Weights of a small encoder-decoder audio transcriber.
Training: soap at rate 0.0014, 3100 steps, batches of 64.
Rows from block 2 of the audio encoder of a small encoder-decoder audio transcriber, named by matrix and row number. Rows with one number belong to one neuron. Each number is 50 + 15 x the weight over its row's rms, rounded and kept within 0 to 99. All counts start at 0.
After each neuron's rows are labels from the 100 clips, of 14976, where the neuron reaches its largest size: "loudest" is the band of the loudest frequency at the time of the peak; "strongest on" is what is common among them. Only what is clearly more common there than usual is listed. The data: read English sentences (LibriTTS-R). In brackets: how many of the 100.
# gate: second MLP gate (encoder.blocks.2.mlp.gate.weight, 512x128), inputs 0-63
# fc1: second MLP up (encoder.blocks.2.mlp.fc1.weight, 512x128), inputs 0-63
# fc2: second MLP down (encoder.blocks.2.mlp.fc2.weight, 128x512, transposed), outputs 0-63

gate.143:54 44 52 60 55 51 35 31 37 48 71 54 55 12 48 36 74 51 56 79 83 31 37 60 34 44 43 29 74 45 71 24 29 76 47 65 50 60 63 42 58 59 54 19 46 48 47 59 56 41 46 49 38 38 65 43 50 43 28 56 50 47 53 71
fc1.143:55 70 54 80 44 45 39 38 42 78 66 56 42 42 55 25 50 45 73 57 58 70 52 63 51 20 64 77 42 34 70 34 47 75 69 31 45 60 68 44 44 81 49 61 27 52 45 52 33 62 58 55 34 27 43 68 45 65 73 38 31 51 45 33
fc2.143:48 45 21 80 66 52 74 29 55 51 74 56 58 34 39 40 48 44 55 57 22 58 87 76 54 53 56 33 46 48 54 34 37 52 30 62 47 70 50 51 48 74 39 53 39 27 45 57 53 54 46 68 49 62 48 45 47 53 58 47 59 22 71 53
loudest: 250 to 500 Hz (57); 500 to 1000 Hz (30)
strongest on: the word "said" (51)

gate.233:53 49 53 42 60 52 46 71 47 66 65 55 44 28 48 58 36 60 60 46 49 53 63 47 28 58 49 45 79 87 52 59 28 56 51 36 42 53 72 37 48 59 36 55 44 40 61 21 50 69 61 40 43 44 56 72 28 44 52 37 65 23 51 25
fc1.233:47 37 44 38 60 43 40 47 56 49 28 68 33 60 61 41 55 64 58 53 73 28 72 30 26 42 41 17 53 54 39 51 32 57 35 55 40 39 50 42 44 61 62 46 62 71 69 47 61 45 58 15 26 62 32 53 60 28 68 26 58 45 41 62
fc2.233:67 64 24 70 50 82 30 66 33 30 53 47 56 42 52 41 46 59 32 56 38 69 49 70 70 46 47 23 78 27 37 38 28 58 70 48 56 71 52 28 33 46 51 24 29 54 47 47 49 40 56 49 59 49 48 69 56 64 19 65 34 55 45 50
loudest: 250 to 500 Hz (56)
strongest on: the word "would" (29)

gate.19:73 25 42 45 58 54 49 33 77 39 49 43 32 54 40 63 37 31 61 96 52 72 72 61 21 58 39 49 36 68 37 51 59 21 49 78 31 55 57 51 42 68 38 36 38 52 36 47 60 43 40 46 47 47 57 50 76 54 56 19 71 53 37 75
fc1.19:21 73 71 55 27 36 64 56 28 53 60 27 49 30 39 46 35 62 60 73 72 59 58 41 49 33 53 69 63 40 28 59 59 64 58 40 95 53 29 49 54 46 37 52 57 59 63 38 44 72 42 68 47 45 63 58 19 41 55 75 50 71 40 38
fc2.19:29 28 55 64 82 32 54 10 49 55 37 65 51 60 16 56 66 78 48 70 15 42 44 51 49 58 49 38 45 50 88 57 58 52 41 56 48 58 52 60 53 41 45 41 41 28 58 70 45 25 57 54 35 76 46 46 43 71 35 33 50 50 63 52
loudest: 250 to 500 Hz (33)
strongest on: the word "was" (55)

gate.430:67 59 66 31 71 64 55 44 44 43 33 70 43 24 15 35 65 35 26 53 65 43 58 51 87 52 31 42 62 51 70 54 39 62 63 40 66 40 62 19 27 61 75 63 46 33 70 81 44 63 64 79 52 54 54 75 49 45 36 58 55 56 47 51
fc1.430:75 36 87 09 64 60 57 63 67 72 44 42 47 47 37 37 32 64 42 37 60 41 44 62 60 50 34 55 39 62 33 43 50 46 49 52 37 49 48 35 67 18 51 71 48 37 19 52 57 78 37 63 50 42 66 73 16 38 36 47 33 39 26 32
fc2.430:99 43 58 41 25 64 75 52 78 80 43 54 53 34 49 56 50 47 40 44 33 31 30 44 58 65 63 53 54 43 35 42 31 47 58 53 56 59 69 53 47 65 35 64 87 64 69 13 67 23 23 57 45 31 40 33 52 67 79 58 61 33 34 39
loudest: 250 to 500 Hz (38)
strongest on: the word "to" (61)

gate.343:32 82 59 46 25 61 73 35 68 36 37 49 49 55 28 55 59 54 69 69 51 45 73 47 36 34 28 66 34 52 23 26 46 74 45 37 32 63 41 57 60 74 37 50 42 44 47 37 53 62 21 42 63 60 54 38 18 87 34 56 31 50 40 49
fc1.343:44 25 62 78 50 39 35 55 62 63 51 38 45 27 74 68 69 41 45 79 73 72 70 67 45 68 34 57 43 35 41 72 56 70 47 56 43 53 69 36 56 53 19 37 73 53 56 43 51 61 33 72 56 80 40 41 44 30 56 64 66 75 45 39
fc2.343:45 29 37 56 42 29 73 60 64 62 21 60 28 51 21 47 76 45 52 57 54 34 68 48 55 44 35 53 45 08 42 48 50 66 50 42 33 56 79 44 49 33 67 32 46 44 68 57 54 27 17 35 40 70 72 84 57 47 56 32 50 37 70 65
loudest: 2000 to 4000 Hz (37)
strongest on: the word "you" (33)

gate.295:53 54 56 21 35 52 24 72 55 31 66 58 48 48 59 45 74 67 77 68 50 76 42 43 61 59 40 48 64 40 59 51 52 38 31 46 50 39 33 36 76 68 53 55 29 48 61 59 43 69 70 39 45 52 57 51 57 46 33 52 44 27 44 41
fc1.295:56 69 64 23 59 46 36 77 57 43 50 71 60 47 31 39 55 73 99 69 49 55 56 50 77 70 44 29 41 63 65 64 30 29 63 33 42 60 53 54 50 60 76 57 66 38 63 36 56 54 50 51 20 45 45 88 34 59 47 47 48 27 35 82
fc2.295:64 65 63 45 37 28 47 19 36 43 63 67 34 54 46 55 45 65 63 89 35 58 45 41 10 37 21 56 61 44 70 63 28 59 47 49 38 59 39 24 56 62 54 66 20 61 42 75 74 65 47 56 55 49 61 42 37 66 33 53 46 35 60 51
loudest: 4000 to 8000 Hz (80)
strongest on: the word "said" (85)

gate.32:37 69 48 51 26 50 54 42 33 31 46 17 45 07 51 42 19 40 49 58 91 65 52 63 19 31 50 62 73 40 47 67 58 49 28 38 83 51 58 62 57 52 41 54 28 39 79 35 56 50 51 41 61 32 61 51 39 38 45 50 55 60 42 65
fc1.32:52 53 51 65 47 57 39 47 41 45 50 76 54 18 19 54 68 67 30 44 74 57 56 42 48 60 58 49 59 47 56 63 43 33 44 34 66 52 63 67 73 65 48 70 52 46 77 48 53 44 53 37 62 55 49 62 75 62 28 44 51 53 31 66
fc2.32:44 52 35 37 55 51 66 58 63 58 61 53 33 49 58 41 40 43 53 42 50 53 45 70 36 43 16 27 24 88 26 55 48 47 19 59 36 39 48 56 68 57 51 53 65 61 43 37 28 61 88 40 69 62 36 59 54 38 59 38 39 51 51 36
loudest: 500 to 1000 Hz (32)
strongest on: voice: male (78)

gate.349:53 52 55 72 55 45 63 33 49 52 53 42 32 39 40 47 59 47 99 22 50 33 80 62 46 17 75 34 28 61 46 67 41 27 73 60 41 27 45 45 47 36 73 65 33 56 56 33 57 52 80 62 28 44 52 57 66 52 34 23 50 70 47 29
fc1.349:36 33 73 62 55 45 66 41 70 76 41 76 49 70 51 55 45 32 78 57 59 18 58 49 36 47 52 82 34 46 47 85 41 52 31 58 50 37 66 44 18 65 50 42 68 35 72 36 78 52 35 61 54 32 67 41 56 71 52 45 66 59 35 19
fc2.349:37 34 48 51 86 50 65 49 53 33 55 31 57 40 30 36 31 47 29 29 29 40 89 21 50 57 69 54 37 51 59 58 42 42 57 65 43 37 60 56 55 65 20 53 48 36 50 57 65 41 79 30 16 80 62 60 37 49 64 59 49 76 67 40
loudest: 4000 to 8000 Hz (94)
strongest on: voice: female (86)

gate.408:68 64 49 69 75 60 52 49 30 72 20 14 62 48 36 36 38 42 24 57 51 43 60 68 77 68 50 47 52 40 40 49 42 52 54 62 63 47 24 17 76 29 39 57 53 56 62 62 54 30 53 65 30 47 42 68 38 43 48 53 07 50 68 60
fc1.408:37 65 36 22 38 59 47 44 75 29 58 63 53 65 60 65 66 51 78 53 25 50 58 34 51 46 77 50 27 46 65 54 48 42 48 60 56 44 37 59 39 43 54 16 84 57 44 67 38 28 61 35 27 46 32 63 40 48 41 38 76 63 78 54
fc2.408:38 52 33 33 56 76 38 42 35 23 90 45 92 31 83 69 36 53 46 58 58 72 58 25 45 51 39 54 20 34 54 36 56 74 73 49 58 56 62 35 41 50 65 21 44 48 52 43 43 62 42 51 45 38 37 34 59 56 22 37 83 66 32 34
loudest: 250 to 500 Hz (52)
strongest on: voice: female (81); the word "it" (47)

gate.314:68 42 58 62 32 38 70 44 32 66 31 52 32 85 46 54 67 41 36 31 37 46 50 45 35 43 82 38 40 62 31 39 33 38 50 34 28 78 55 51 27 41 77 38 67 46 69 55 73 68 45 34 60 56 57 61 80 37 55 34 51 45 56 61
fc1.314:54 29 63 38 71 51 36 49 40 78 85 47 74 30 58 58 40 34 63 79 40 47 35 27 69 48 41 46 57 69 68 38 58 33 42 37 61 53 70 66 61 27 35 43 58 52 52 43 24 37 52 42 64 50 49 44 18 46 36 39 58 15 20 45
fc2.314:53 37 33 67 33 31 61 58 78 59 15 52 71 49 28 71 31 61 24 29 56 30 69 49 59 39 55 50 69 56 45 51 57 36 53 63 40 30 45 33 53 70 80 54 56 51 75 38 88 28 43 57 66 59 27 61 49 50 66 23 45 35 36 44
loudest: 2000 to 4000 Hz (41)
strongest on: the word "she" (39)

gate.409:12 64 58 73 32 54 29 44 46 30 42 41 40 75 28 50 29 56 43 48 45 71 65 41 60 23 47 48 72 58 73 28 23 55 40 58 49 63 37 42 61 32 45 50 39 33 61 26 58 48 49 46 66 31 50 41 58 69 81 53 47 47 85 52
fc1.409:45 43 56 47 52 69 50 35 46 49 63 48 37 83 69 63 68 72 55 45 53 42 67 41 26 42 36 62 47 24 30 74 73 57 21 46 64 78 46 46 46 26 29 49 33 67 28 50 71 42 81 43 37 56 57 40 79 68 36 32 55 31 35 46
fc2.409:68 39 77 72 19 48 63 60 71 26 42 31 52 19 47 48 28 18 27 71 73 41 60 46 70 53 46 28 37 46 56 69 51 52 68 60 50 62 36 79 38 47 44 65 79 43 53 56 65 64 33 54 46 38 25 55 59 30 31 61 28 63 43 58
loudest: 250 to 500 Hz (32)
strongest on: the word "was" (40)

gate.132:59 33 43 47 40 43 33 55 80 55 47 39 39 46 77 66 49 40 32 83 48 54 46 56 38 38 55 59 54 55 72 70 62 57 39 42 46 50 70 72 52 70 50 51 79 41 43 45 53 33 24 57 33 34 34 58 32 54 72 76 47 30 59 61
fc1.132:51 86 50 43 27 66 39 68 44 64 40 58 50 39 24 65 34 61 58 20 64 45 78 33 56 34 31 59 56 80 56 31 61 56 55 24 43 28 34 41 72 62 27 49 50 73 49 76 58 16 41 62 46 37 60 38 52 50 60 49 30 32 24 44
fc2.132:37 65 67 52 63 42 53 49 37 33 08 59 41 32 57 55 48 42 70 60 49 41 44 38 58 82 48 43 41 45 55 67 54 60 51 43 33 58 27 36 54 63 53 55 32 31 46 38 56 20 45 48 64 53 41 35 62 65 35 63 68 48 40 46
loudest: 250 to 500 Hz (40); 500 to 1000 Hz (36)
strongest on: voice: female (87); the word "this" (33)

gate.236:54 50 46 47 36 34 43 58 29 52 50 73 55 53 53 24 36 32 48 36 50 75 42 34 76 33 25 45 78 43 33 18 50 28 68 60 54 79 52 31 51 62 38 46 50 18 41 66 47 55 21 33 60 52 45 61 26 48 39 36 37 59 42 52
fc1.236:32 74 53 51 38 59 21 43 70 33 68 59 68 25 31 49 39 44 36 56 41 23 24 89 17 44 53 41 36 88 48 45 35 57 42 40 52 36 59 57 53 40 49 52 53 76 56 74 63 81 65 37 32 44 38 41 33 36 61 33 62 55 46 59
fc2.236:48 83 37 49 70 30 63 51 53 52 65 34 40 37 44 51 69 69 66 71 43 66 84 22 58 70 42 37 53 28 26 44 33 49 36 41 58 54 47 55 55 52 56 60 46 48 55 81 55 39 25 44 26 55 48 41 47 35 52 51 51 48 65 55
loudest: 4000 to 8000 Hz (31)
strongest on: voice: female (84); the word "she" (25)

gate.39:55 59 50 48 25 42 78 65 61 59 46 28 46 23 44 30 56 40 64 65 49 60 63 43 47 54 14 27 68 58 61 30 78 21 55 41 60 85 54 27 45 52 57 80 22 57 67 31 67 67 52 58 44 48 59 38 68 63 55 40 61 25 65 43
fc1.39:52 54 45 48 52 50 85 50 40 78 29 53 30 41 17 30 48 37 60 46 57 63 80 37 49 72 28 32 41 18 63 34 70 44 48 62 49 61 56 38 34 32 58 99 70 48 39 40 37 52 53 56 62 48 30 32 71 62 65 38 43 45 51 47
fc2.39:51 40 37 32 45 68 54 36 54 38 28 67 63 43 50 45 48 53 47 43 51 58 46 66 36 28 28 57 53 41 79 46 58 66 59 56 56 61 63 56 60 22 34 40 78 47 61 65 44 46 72 23 33 55 42 30 21 40 57 70 70 43 17 55
loudest: 250 to 500 Hz (54)
strongest on: the word "the" (80)

gate.230:59 51 50 61 48 44 58 64 65 58 62 46 56 42 46 42 67 18 54 55 43 49 71 62 38 34 74 60 41 46 38 64 35 66 33 47 38 62 72 60 80 47 65 48 49 50 60 56 71 39 46 38 65 67 56 75 44 41 39 44 50 69 41 22
fc1.230:07 53 16 38 72 44 61 38 31 36 38 59 36 51 39 43 59 22 57 58 64 52 26 66 40 31 57 72 51 61 30 29 39 59 71 51 52 24 69 53 68 77 22 53 43 50 66 45 15 48 30 71 47 40 62 75 46 35 58 67 42 61 48 58
fc2.230:61 44 64 53 66 49 72 57 69 46 40 70 88 39 78 25 55 51 36 65 54 41 38 30 66 72 30 37 36 56 47 56 57 47 62 78 53 57 28 40 60 31 55 55 33 58 57 60 59 65 29 35 41 26 43 68 68 47 21 64 41 49 49 60
loudest: 2000 to 4000 Hz (67)
strongest on: the word "she" (59)

gate.108:55 62 69 96 43 45 14 57 37 48 35 58 75 49 62 58 49 35 63 42 47 48 36 28 70 28 49 33 50 67 62 19 50 71 34 46 47 32 44 38 45 60 42 26 65 38 62 58 60 46 55 50 58 59 64 65 54 60 26 73 32 33 41 42
fc1.108:55 58 17 26 25 44 79 26 57 53 45 29 52 57 19 53 47 31 34 64 32 49 52 69 40 74 38 40 71 58 44 46 39 37 64 39 74 57 58 62 41 72 50 62 14 52 39 47 68 19 32 49 43 78 47 58 61 71 68 54 42 55 75 77
fc2.108:38 76 58 23 79 43 34 27 49 55 49 31 26 42 54 64 43 78 67 25 81 57 68 65 67 13 28 48 36 60 32 40 65 54 41 49 54 54 45 64 44 34 46 36 47 50 40 45 56 52 49 27 69 35 53 53 20 48 48 54 42 50 51 58
loudest: 250 to 500 Hz (47)
strongest on: the word "you" (44)

gate.215:81 11 46 41 60 35 30 44 38 55 63 49 51 62 53 34 45 51 78 78 40 31 54 78 48 56 56 55 48 55 53 41 60 34 44 50 42 55 60 37 60 50 65 53 51 15 46 37 62 38 46 49 48 49 51 29 51 49 52 58 46 81 61 52
fc1.215:33 91 60 48 35 73 53 27 34 42 62 46 44 53 56 73 27 49 25 29 61 27 57 38 52 27 59 63 61 62 59 41 36 64 24 83 40 33 50 61 60 57 75 37 49 68 67 41 47 56 51 47 34 65 40 63 66 43 47 36 65 26 21 16
fc2.215:58 91 76 37 39 47 62 59 29 48 58 56 49 55 49 70 38 30 39 37 37 51 34 39 73 45 52 69 36 45 27 32 58 42 43 59 51 40 79 37 44 44 77 57 42 23 45 62 37 26 48 36 46 49 47 40 23 76 58 55 43 45 55 58
loudest: 250 to 500 Hz (38)
strongest on: voice: male (79)

gate.87:50 63 49 21 61 41 43 30 52 54 72 32 38 43 58 45 46 23 62 17 62 38 42 35 44 59 56 63 37 54 68 39 64 67 74 70 38 56 65 71 41 45 38 67 21 36 44 46 59 47 57 68 58 47 46 46 37 32 28 27 38 30 42 55
fc1.87:52 45 43 67 13 51 61 63 31 56 45 46 35 63 32 41 16 49 31 51 51 41 49 67 76 50 39 35 70 33 59 52 47 37 52 42 76 44 41 69 42 53 72 58 54 64 48 48 43 71 31 31 54 38 77 43 84 43 84 54 29 51 48 67
fc2.87:53 49 59 61 25 56 32 25 55 33 42 54 49 78 57 43 64 62 68 15 71 57 25 72 56 44 39 17 76 73 56 71 37 41 41 58 47 49 35 66 57 50 29 55 62 62 35 31 78 35 51 57 41 63 45 75 52 51 53 40 72 68 29 53
loudest: 2000 to 4000 Hz (44); 4000 to 8000 Hz (44)
strongest on: the word "mr" (25)

gate.142:56 37 43 51 81 64 59 32 41 73 36 63 43 91 21 67 38 40 49 56 31 40 70 87 48 35 46 45 40 61 47 69 62 61 53 58 48 64 51 53 28 46 55 62 51 30 67 53 75 15 30 47 31 32 55 48 44 23 65 48 43 53 57 41
fc1.142:28 35 50 64 46 47 61 44 17 58 58 47 42 39 54 41 69 30 64 74 55 34 16 64 45 26 60 55 82 69 37 51 45 44 48 57 65 61 70 53 36 58 62 32 26 59 81 47 77 50 57 37 24 69 51 35 64 39 48 35 61 36 58 64
fc2.142:27 26 40 53 83 79 44 15 46 21 53 51 40 50 53 39 43 87 67 44 54 25 56 49 54 56 56 80 56 59 64 51 47 62 51 43 45 41 38 41 47 66 38 55 72 96 77 48 67 43 58 29 41 68 44 32 35 54 53 60 47 59 39 40
loudest: 500 to 1000 Hz (47); 250 to 500 Hz (32)
strongest on: voice: male (86); the word "by" (25)