Rows from block 3 of the audio encoder of a small encoder-decoder audio transcriber, named by matrix and row number. Rows with one number within an expert belong to one neuron, the router's apart. Each number is 500 + 25 x the weight over its row's rms, rounded and kept within 0 to 999. All counts start at 0. Numbers have three digits each. After the name is the row's rms in percent of the matrix's.
Before each expert's rows are labels from the 100 clips, of 14976, where the router gives the expert most weight on average: "top examples" is what is common among them. Only what is clearly more common there than usual is listed. The data: read English sentences (LibriTTS-R).
# router: router (encoder.blocks.3.mlp.router.weight, 8x128, trained with AdamW), inputs 0-127
# gate: expert gate (encoder.blocks.3.mlp.gate, 8x64x128), inputs 0-127
# up: expert up (encoder.blocks.3.mlp.up, 8x64x128), inputs 0-127
# down: expert down (encoder.blocks.3.mlp.down, 8x128x64, transposed), outputs 0-127

# expert 6
top examples: the word "not"; the word "that"; the word "but"
router.6 109:458527500524536504502491476522495484496503465516512456489528499516501542503480465509517500477513507487499519509463472502480528520477514478516504511463487490481465477507509503531492499498532523527547489528523550463533555495535482558523474455532507485505479514506524502509442467496470531498461531478474535487523489486547473468467461520489508511487550459477484470525539520498509487484469
gate.15 087:546536499519464471503503482489484513487507518484513520486542546523515500492492472525480464445484523513506497533519484516457508533482530502532538513508531497470535501531475493508466526497489455495532521423531475481472535488506503476490526485492486489460464490491472484526487536498508465510560537474482501529501535522486507496495518497476530539504471528545501533518488496487473480479458
up.15 081:547504552505507512496484482555517504477504482523504543537488498498510514477484509500517517489533469499501542499500472533523544507519497494513421538480517511485481483487529513506516486544526470470498488491508455498460496496514527525486514519540467458442489532495492466478454477446456528507499510505508515514459503482533529536504534506486493514498487478480460489472478498548522488485504
down.15 088:556538518500520483476517477485484514541517540522528487486490511525502451463478493552467538506466552514513524479505541494484509434547476500489453469511461476509470463490490522449538527504498503521534479490490476501514494494488522500514492522525476517493490486468471475476483475533516488545531475500447522501539503485505485506514462486477502540507463502498481517537500503483504494493520
gate.16 124:456489498519458468496526487508517504495474472452510509500567503521546492455488493532478504522482445507479508479500543531556501518471506507466539557449520516512497544531506473481464480510490506491496528490497508490508540469477526503538486461514526490540490504490497473520503523459468497521485475511522518493522500488493484485495467453493498489525535499512524482494508506463501451544525
up.16 123:533513506500483510503507505529466523533533519576495518489434509492480507521515486474527497537531521493517532496516520450460492469515513474522476482514519491494502494506501491478520497483518472530473499480503540522474483508579495534476523517474469511483518497496476521476526499540547486545523526529486536492491511487468539507485532533468479501532457499487542503486532489494501518468459
down.16 117:515468509491488493485527512507502530503544477551493485468526507491476543507485536484498492514484505495488460519517504502516495492463489491460474439503565466539489492478461483495518480484538461503505471518498521516503518547513512513493474468502490479485506498505471523495501447452453503484514508510501495495474549511493550469474505484486561473490502494552455545494469498495512475448488

# expert 7
top examples: the word "to"; the word "it"; the word "be"
router.7 100:512457516491538493540509498490488496494515489514514563470544471421492509514499538496471485473492507533489519511498526519441507483510494479488506476521499484517510477498516532494467468476481512501488454485508466496529485528535496473502491484498497554525502535519509500489503498466474490515526540483544526520555500499471501537496491507487472469551461526526493488457506494471552462477480
gate.15 117:489525525499490494460492517483480531468523507499486519506523503466468507501493555532526507486482501542508482529536522544485476490503496503476473549498518486450511495545442500500541526463507472511489509535521512473507511487492504505521495474463486479474479498487517531469524500443541478485517458525526472453500447468486499489484514506524478475455458480462519484531493487480515484547531
up.15 119:547493478509494504534539487493533491504520509480540508473466475533515485477503464484505499535490439483498508460455469452513517486527465524519490454458522503544529522472515499513506479538473530485497497485488520502529541498494503481525500509512492494510519477560491489510465474519492496510495479463484528530450485517515522503511441515493507499507508514556492552513529492538482473450483
down.15 111:517509527498465499476518513551512468503504527475536502488520461479518484514520512540477550488473502475486499492520525481500535482497470539498496482487509508510535525528520478458501479500501513476497543488503524502501523494517479500480491505519528506503455563468525460534517457498441478506471517485503447517495499479468510560480546467502491530489452507456508553509513536510498481494458
gate.16 089:499487514520490495493479478527478490477515491490551505500590463465457487485475514481510468497482484480520524492466510459536549475469489523507505528535563484522523533497542495514493514523499497513524492479511445516478470479474557500490483527499500518502492467489480466518484535517480526526462509528521527468505480526454508481473470486506496460480526505518481514463518462491520517500510
up.16 095:544529505523481471515491488496459505523507477499443493446535507537502473501502530529476497513482546525535474503525541462515504464487510510503515476482460526514476488487522503517505490485512509514503528502471528528526529502490506486531482498499497518536514530497472478442521509496485483471527515495530447469500478479526511458513457514488453500490478513438448482556479520467486530508501
down.16 082:493528525501498496481474524443519460504504510480471506488481503510520544506499526486501460547483498466521511470469493489509478492536481467518508493517506526463518482545484510507531478510498485498514516549513482474478550498454479503470528466461533528482523456448508522501454538473490498496517466495541525501506492475481525504453479460481471477513484498505525497513486493582471497517479

# expert 1
top examples: the word "i"
router.1 087:547517458537495522479483511499509514500505473497508451472480502537496490534456463496497475506498484481475491489546527489475511462516530465500480499476519480507506505448502523498468480461484500545471466474547511517496498510489493494452480480513506511525486498490513498494500498540477523475537451479470501497511493484516480514511532562478487473520512469515540463501529522492542548488424
gate.7 111:551536499512457503513495513475521520520461454524487502485498524489502495487460471496502489523467490462522517539529522458491461511487487501523505483466477444475546520515526506500514532483505528492476523480503540507508463518500533532477537494500527467484519511532525499531493494506466508486498525467503504502532546503467499484480541545519528469527517505510501552469457438543517490506516
up.7 111:545505538503498468527541520477499493502533487520493521509500468521520477532503487470515476502535544472524497534527465512544487481502502469482525519488497488466526562506543506555499474494515513541506519478519495425491500469490497516507495529499522509507540489515479463528532456478454500510482520458480446497506524479490485505501521474533526510533526525509530516485512483525531472488536
down.7 103:480532530480560497519498484494477498505501499525498543503468533530514519527482520484508486490467544565509503522527502461471466459482497506479501515497483515457509541533476526471533490489525497486472501523507520536487519472519469507511474551504520470513457493458498506504482466484460520490524537500502497449507465498477518526478471463475524510543507494495497547488519511505519513522569
gate.8 116:530485505491468491505544500488505497486480494501475523480497483506475489484518505518474465492486475520455492471497478444506424502516497481500472513486554533499550518432526484525499505520454491493517506502542510480511502515527475450493518492495583515497514547505496514500490515476518495464517456508517526481521532525519493552523464494492522475520557516460488508524515492489501493505483
up.8 107:507492501472458517508531483529508494499458503509470496482471463526478505491518509549496529467480481484472518521544467457517475500519444483499511500483546524519513473447498522529476507518481485484495459470482510479469450525510499464492509504479536531478541534523481474484474514474497508492522495484505538500492532496510493542551552513455510492533541499431508497504498495506488504493458
down.8 100:447509506499484515528522520524525451472493509510525492525507509476473476460459475533553486467495551484471512518466510516499516485520484516503476518465483493508501535526519518501478507535525515492504486477495504474476445504527513527488487484501523514534444515547490452490506502543493506500473509494462505472532460543533532471505470488516500539512459487479490451495499522526440492479514

# expert 3
top examples: the word "a"
router.3 103:519477491475453511481499494511459533497496492517512480473470524493502460452513536516506513529485459551524489500543481499532525459508480537519478484512547483502467518498471498504497532487532524525519472520456525547495531496503491468523466501514503463524506563502499517534536524527489486524487537518507484437480492531535469502506499488480468491485480515493560521518514546505518514504506
gate.11 092:532536486471494571522548473529563500494546472529498526488484521532502458502482495469485509471505530491531452508481521462508470451491513517487470539509477449503506526502504464495483463521479501572512502482501547489511502508466467504504529456511513468514508497507486484499568476506517491459540517510502494491483492519465501496502524511505508510504470489490520477507497513483502493524529
up.11 101:489500486465467552518514492489535477514529472518509501504493543521544479506467497453515481474493520527506470447481529479502514502522454510487458510492481474519564487496509467512457447515461469544521491488511515516490521478509469473489492474482562483542504515474492505565506485504527485486515515472526446486482531515483498517509521517519501471505489527488507485522473477513521542492519
down.11 089:504537509486485523463483507504513498512493469484487492488519543484486521498474511506453512496505514479470460528531467529546519489504482519507481515495468493475470457530499485549488475505583468540516486502482503512520506508562527545501509502512528520489435488479444462540495495531501505517526515522524529454464518515522507528499501483518486492501499528483488530538471502497456513529518
gate.12 106:499481510516500499457494498486511530463476481468465524516529510485497453499533467524503513503484513507543539475506462489467524488492455501528464516520522517519495499463491485494479517498535489455481491500513482501499405531572500499504507498460526501479526512506476509507511517540517443501482539462495498534483508492494504490486491546503540508487504517524527528521502426502504503467488
up.12 107:506497504543499488473476487510487524457478513480493484475517476500525437473535473489482522507468522510546544483504482457470522504489455453480473519509539532520488484474503504495485509534527501458508490504517486508490431507552511496510505511487542494495490515517468501531498488529535461517457528530516478482478514506489479516495506504447528504460481462535539525502487474519518478463541
down.12 102:497517479520551490515522550516457552544513480492464461517513556483475497499482524539503511530472521517476512498456527470481529475523505506515495470463533506503518525480492478556519474522521515493479520504483559522503518486522534490510471475494442520527491526515495483499469497497529555538473539470504520519472493494490510490495514530491468515497488518519495486472466504463473502491459

# expert 4
top examples: the word "you"; the word "me"
router.4 103:510528528459466503533511512517496501497506547516482485533486507506480496525517483469486494539440532465515479493508515516524495531541470486468469477526489510554566477502503493459513482497521499488466521506473492508500489500453524526522478478528461536511561466525516521488511515492530503516516484485499487478510509497463529526519485508532565540513474487505517511463530521509445470504506
gate.15 111:475547519486533502472504502491519495505509499480514501499522542432464480491458523528528491567484518470521533506533490490481500524507504488492476477484471475508466474520458532491484451488536493490497510467518489513472522453516505458482465456520511510500467530484487479478513485505433506484494503503529496500470523483479501456506465559517529508511483501488550507509477503485531482493450
up.15 106:506497460556480485507469497472477486495523520532507421478440495512497501497500526501485493478521548516464485524544505497505528463505466498505509537510517482502488566492534498526510523513486534452490491488463507502517498559493482523561506526465515479481480518512482482477458525500507497550495491485471502501510467510513536523471520478497478468518535500487480508499541495523540474490517
down.15 103:505523508506481527531479503519532507491543508500434471455502527544545549477489494505506480460489479467487482518537496467499447482540516523462496544507549545500529496553552536529517494516496500480467491475505517539477509497519469486523506506514498505437502468499472488467475480496511498514479478551481493520518505475512526506486491504478513519467506449497497492533489509520518489519497
gate.16 097:548504497484444479482492521480484493501518516490505473457512482538497510501547520511499476501511469528492513490500495449517475495463476530524520425485468511509475498542482503472513498477517513537539499531492468476501543491457528505513526525526493499491534505515515474502485526523493524481462504535521484475545562474470457467471497469494530476477470489480511492507478552521519487484531
up.16 098:515537525465472526529504508530461537521459461541492537507463539484500495510477487476498508481438453496511493465479511500495497472513514560508501526496545493507479484506470477477488515490516487529513477480518508514479463499492517488459495513526558485492536511504491474519475478528521505543522462470542512546515514514518467516491508511545485524452508496501457469525508495459475475522495
down.16 090:551461511524508520484526500524536506482462508481543449499488473498536475482539534522476509494527514491465498538484485493474500479512517532431510489490503529512442500467500488537491497509483517491499512486494507475482487516522498475514521516498556525510503494452480491504521526514499497455455511469503520516459525512537505525536494435520513545508506487468506497525495511534528509536553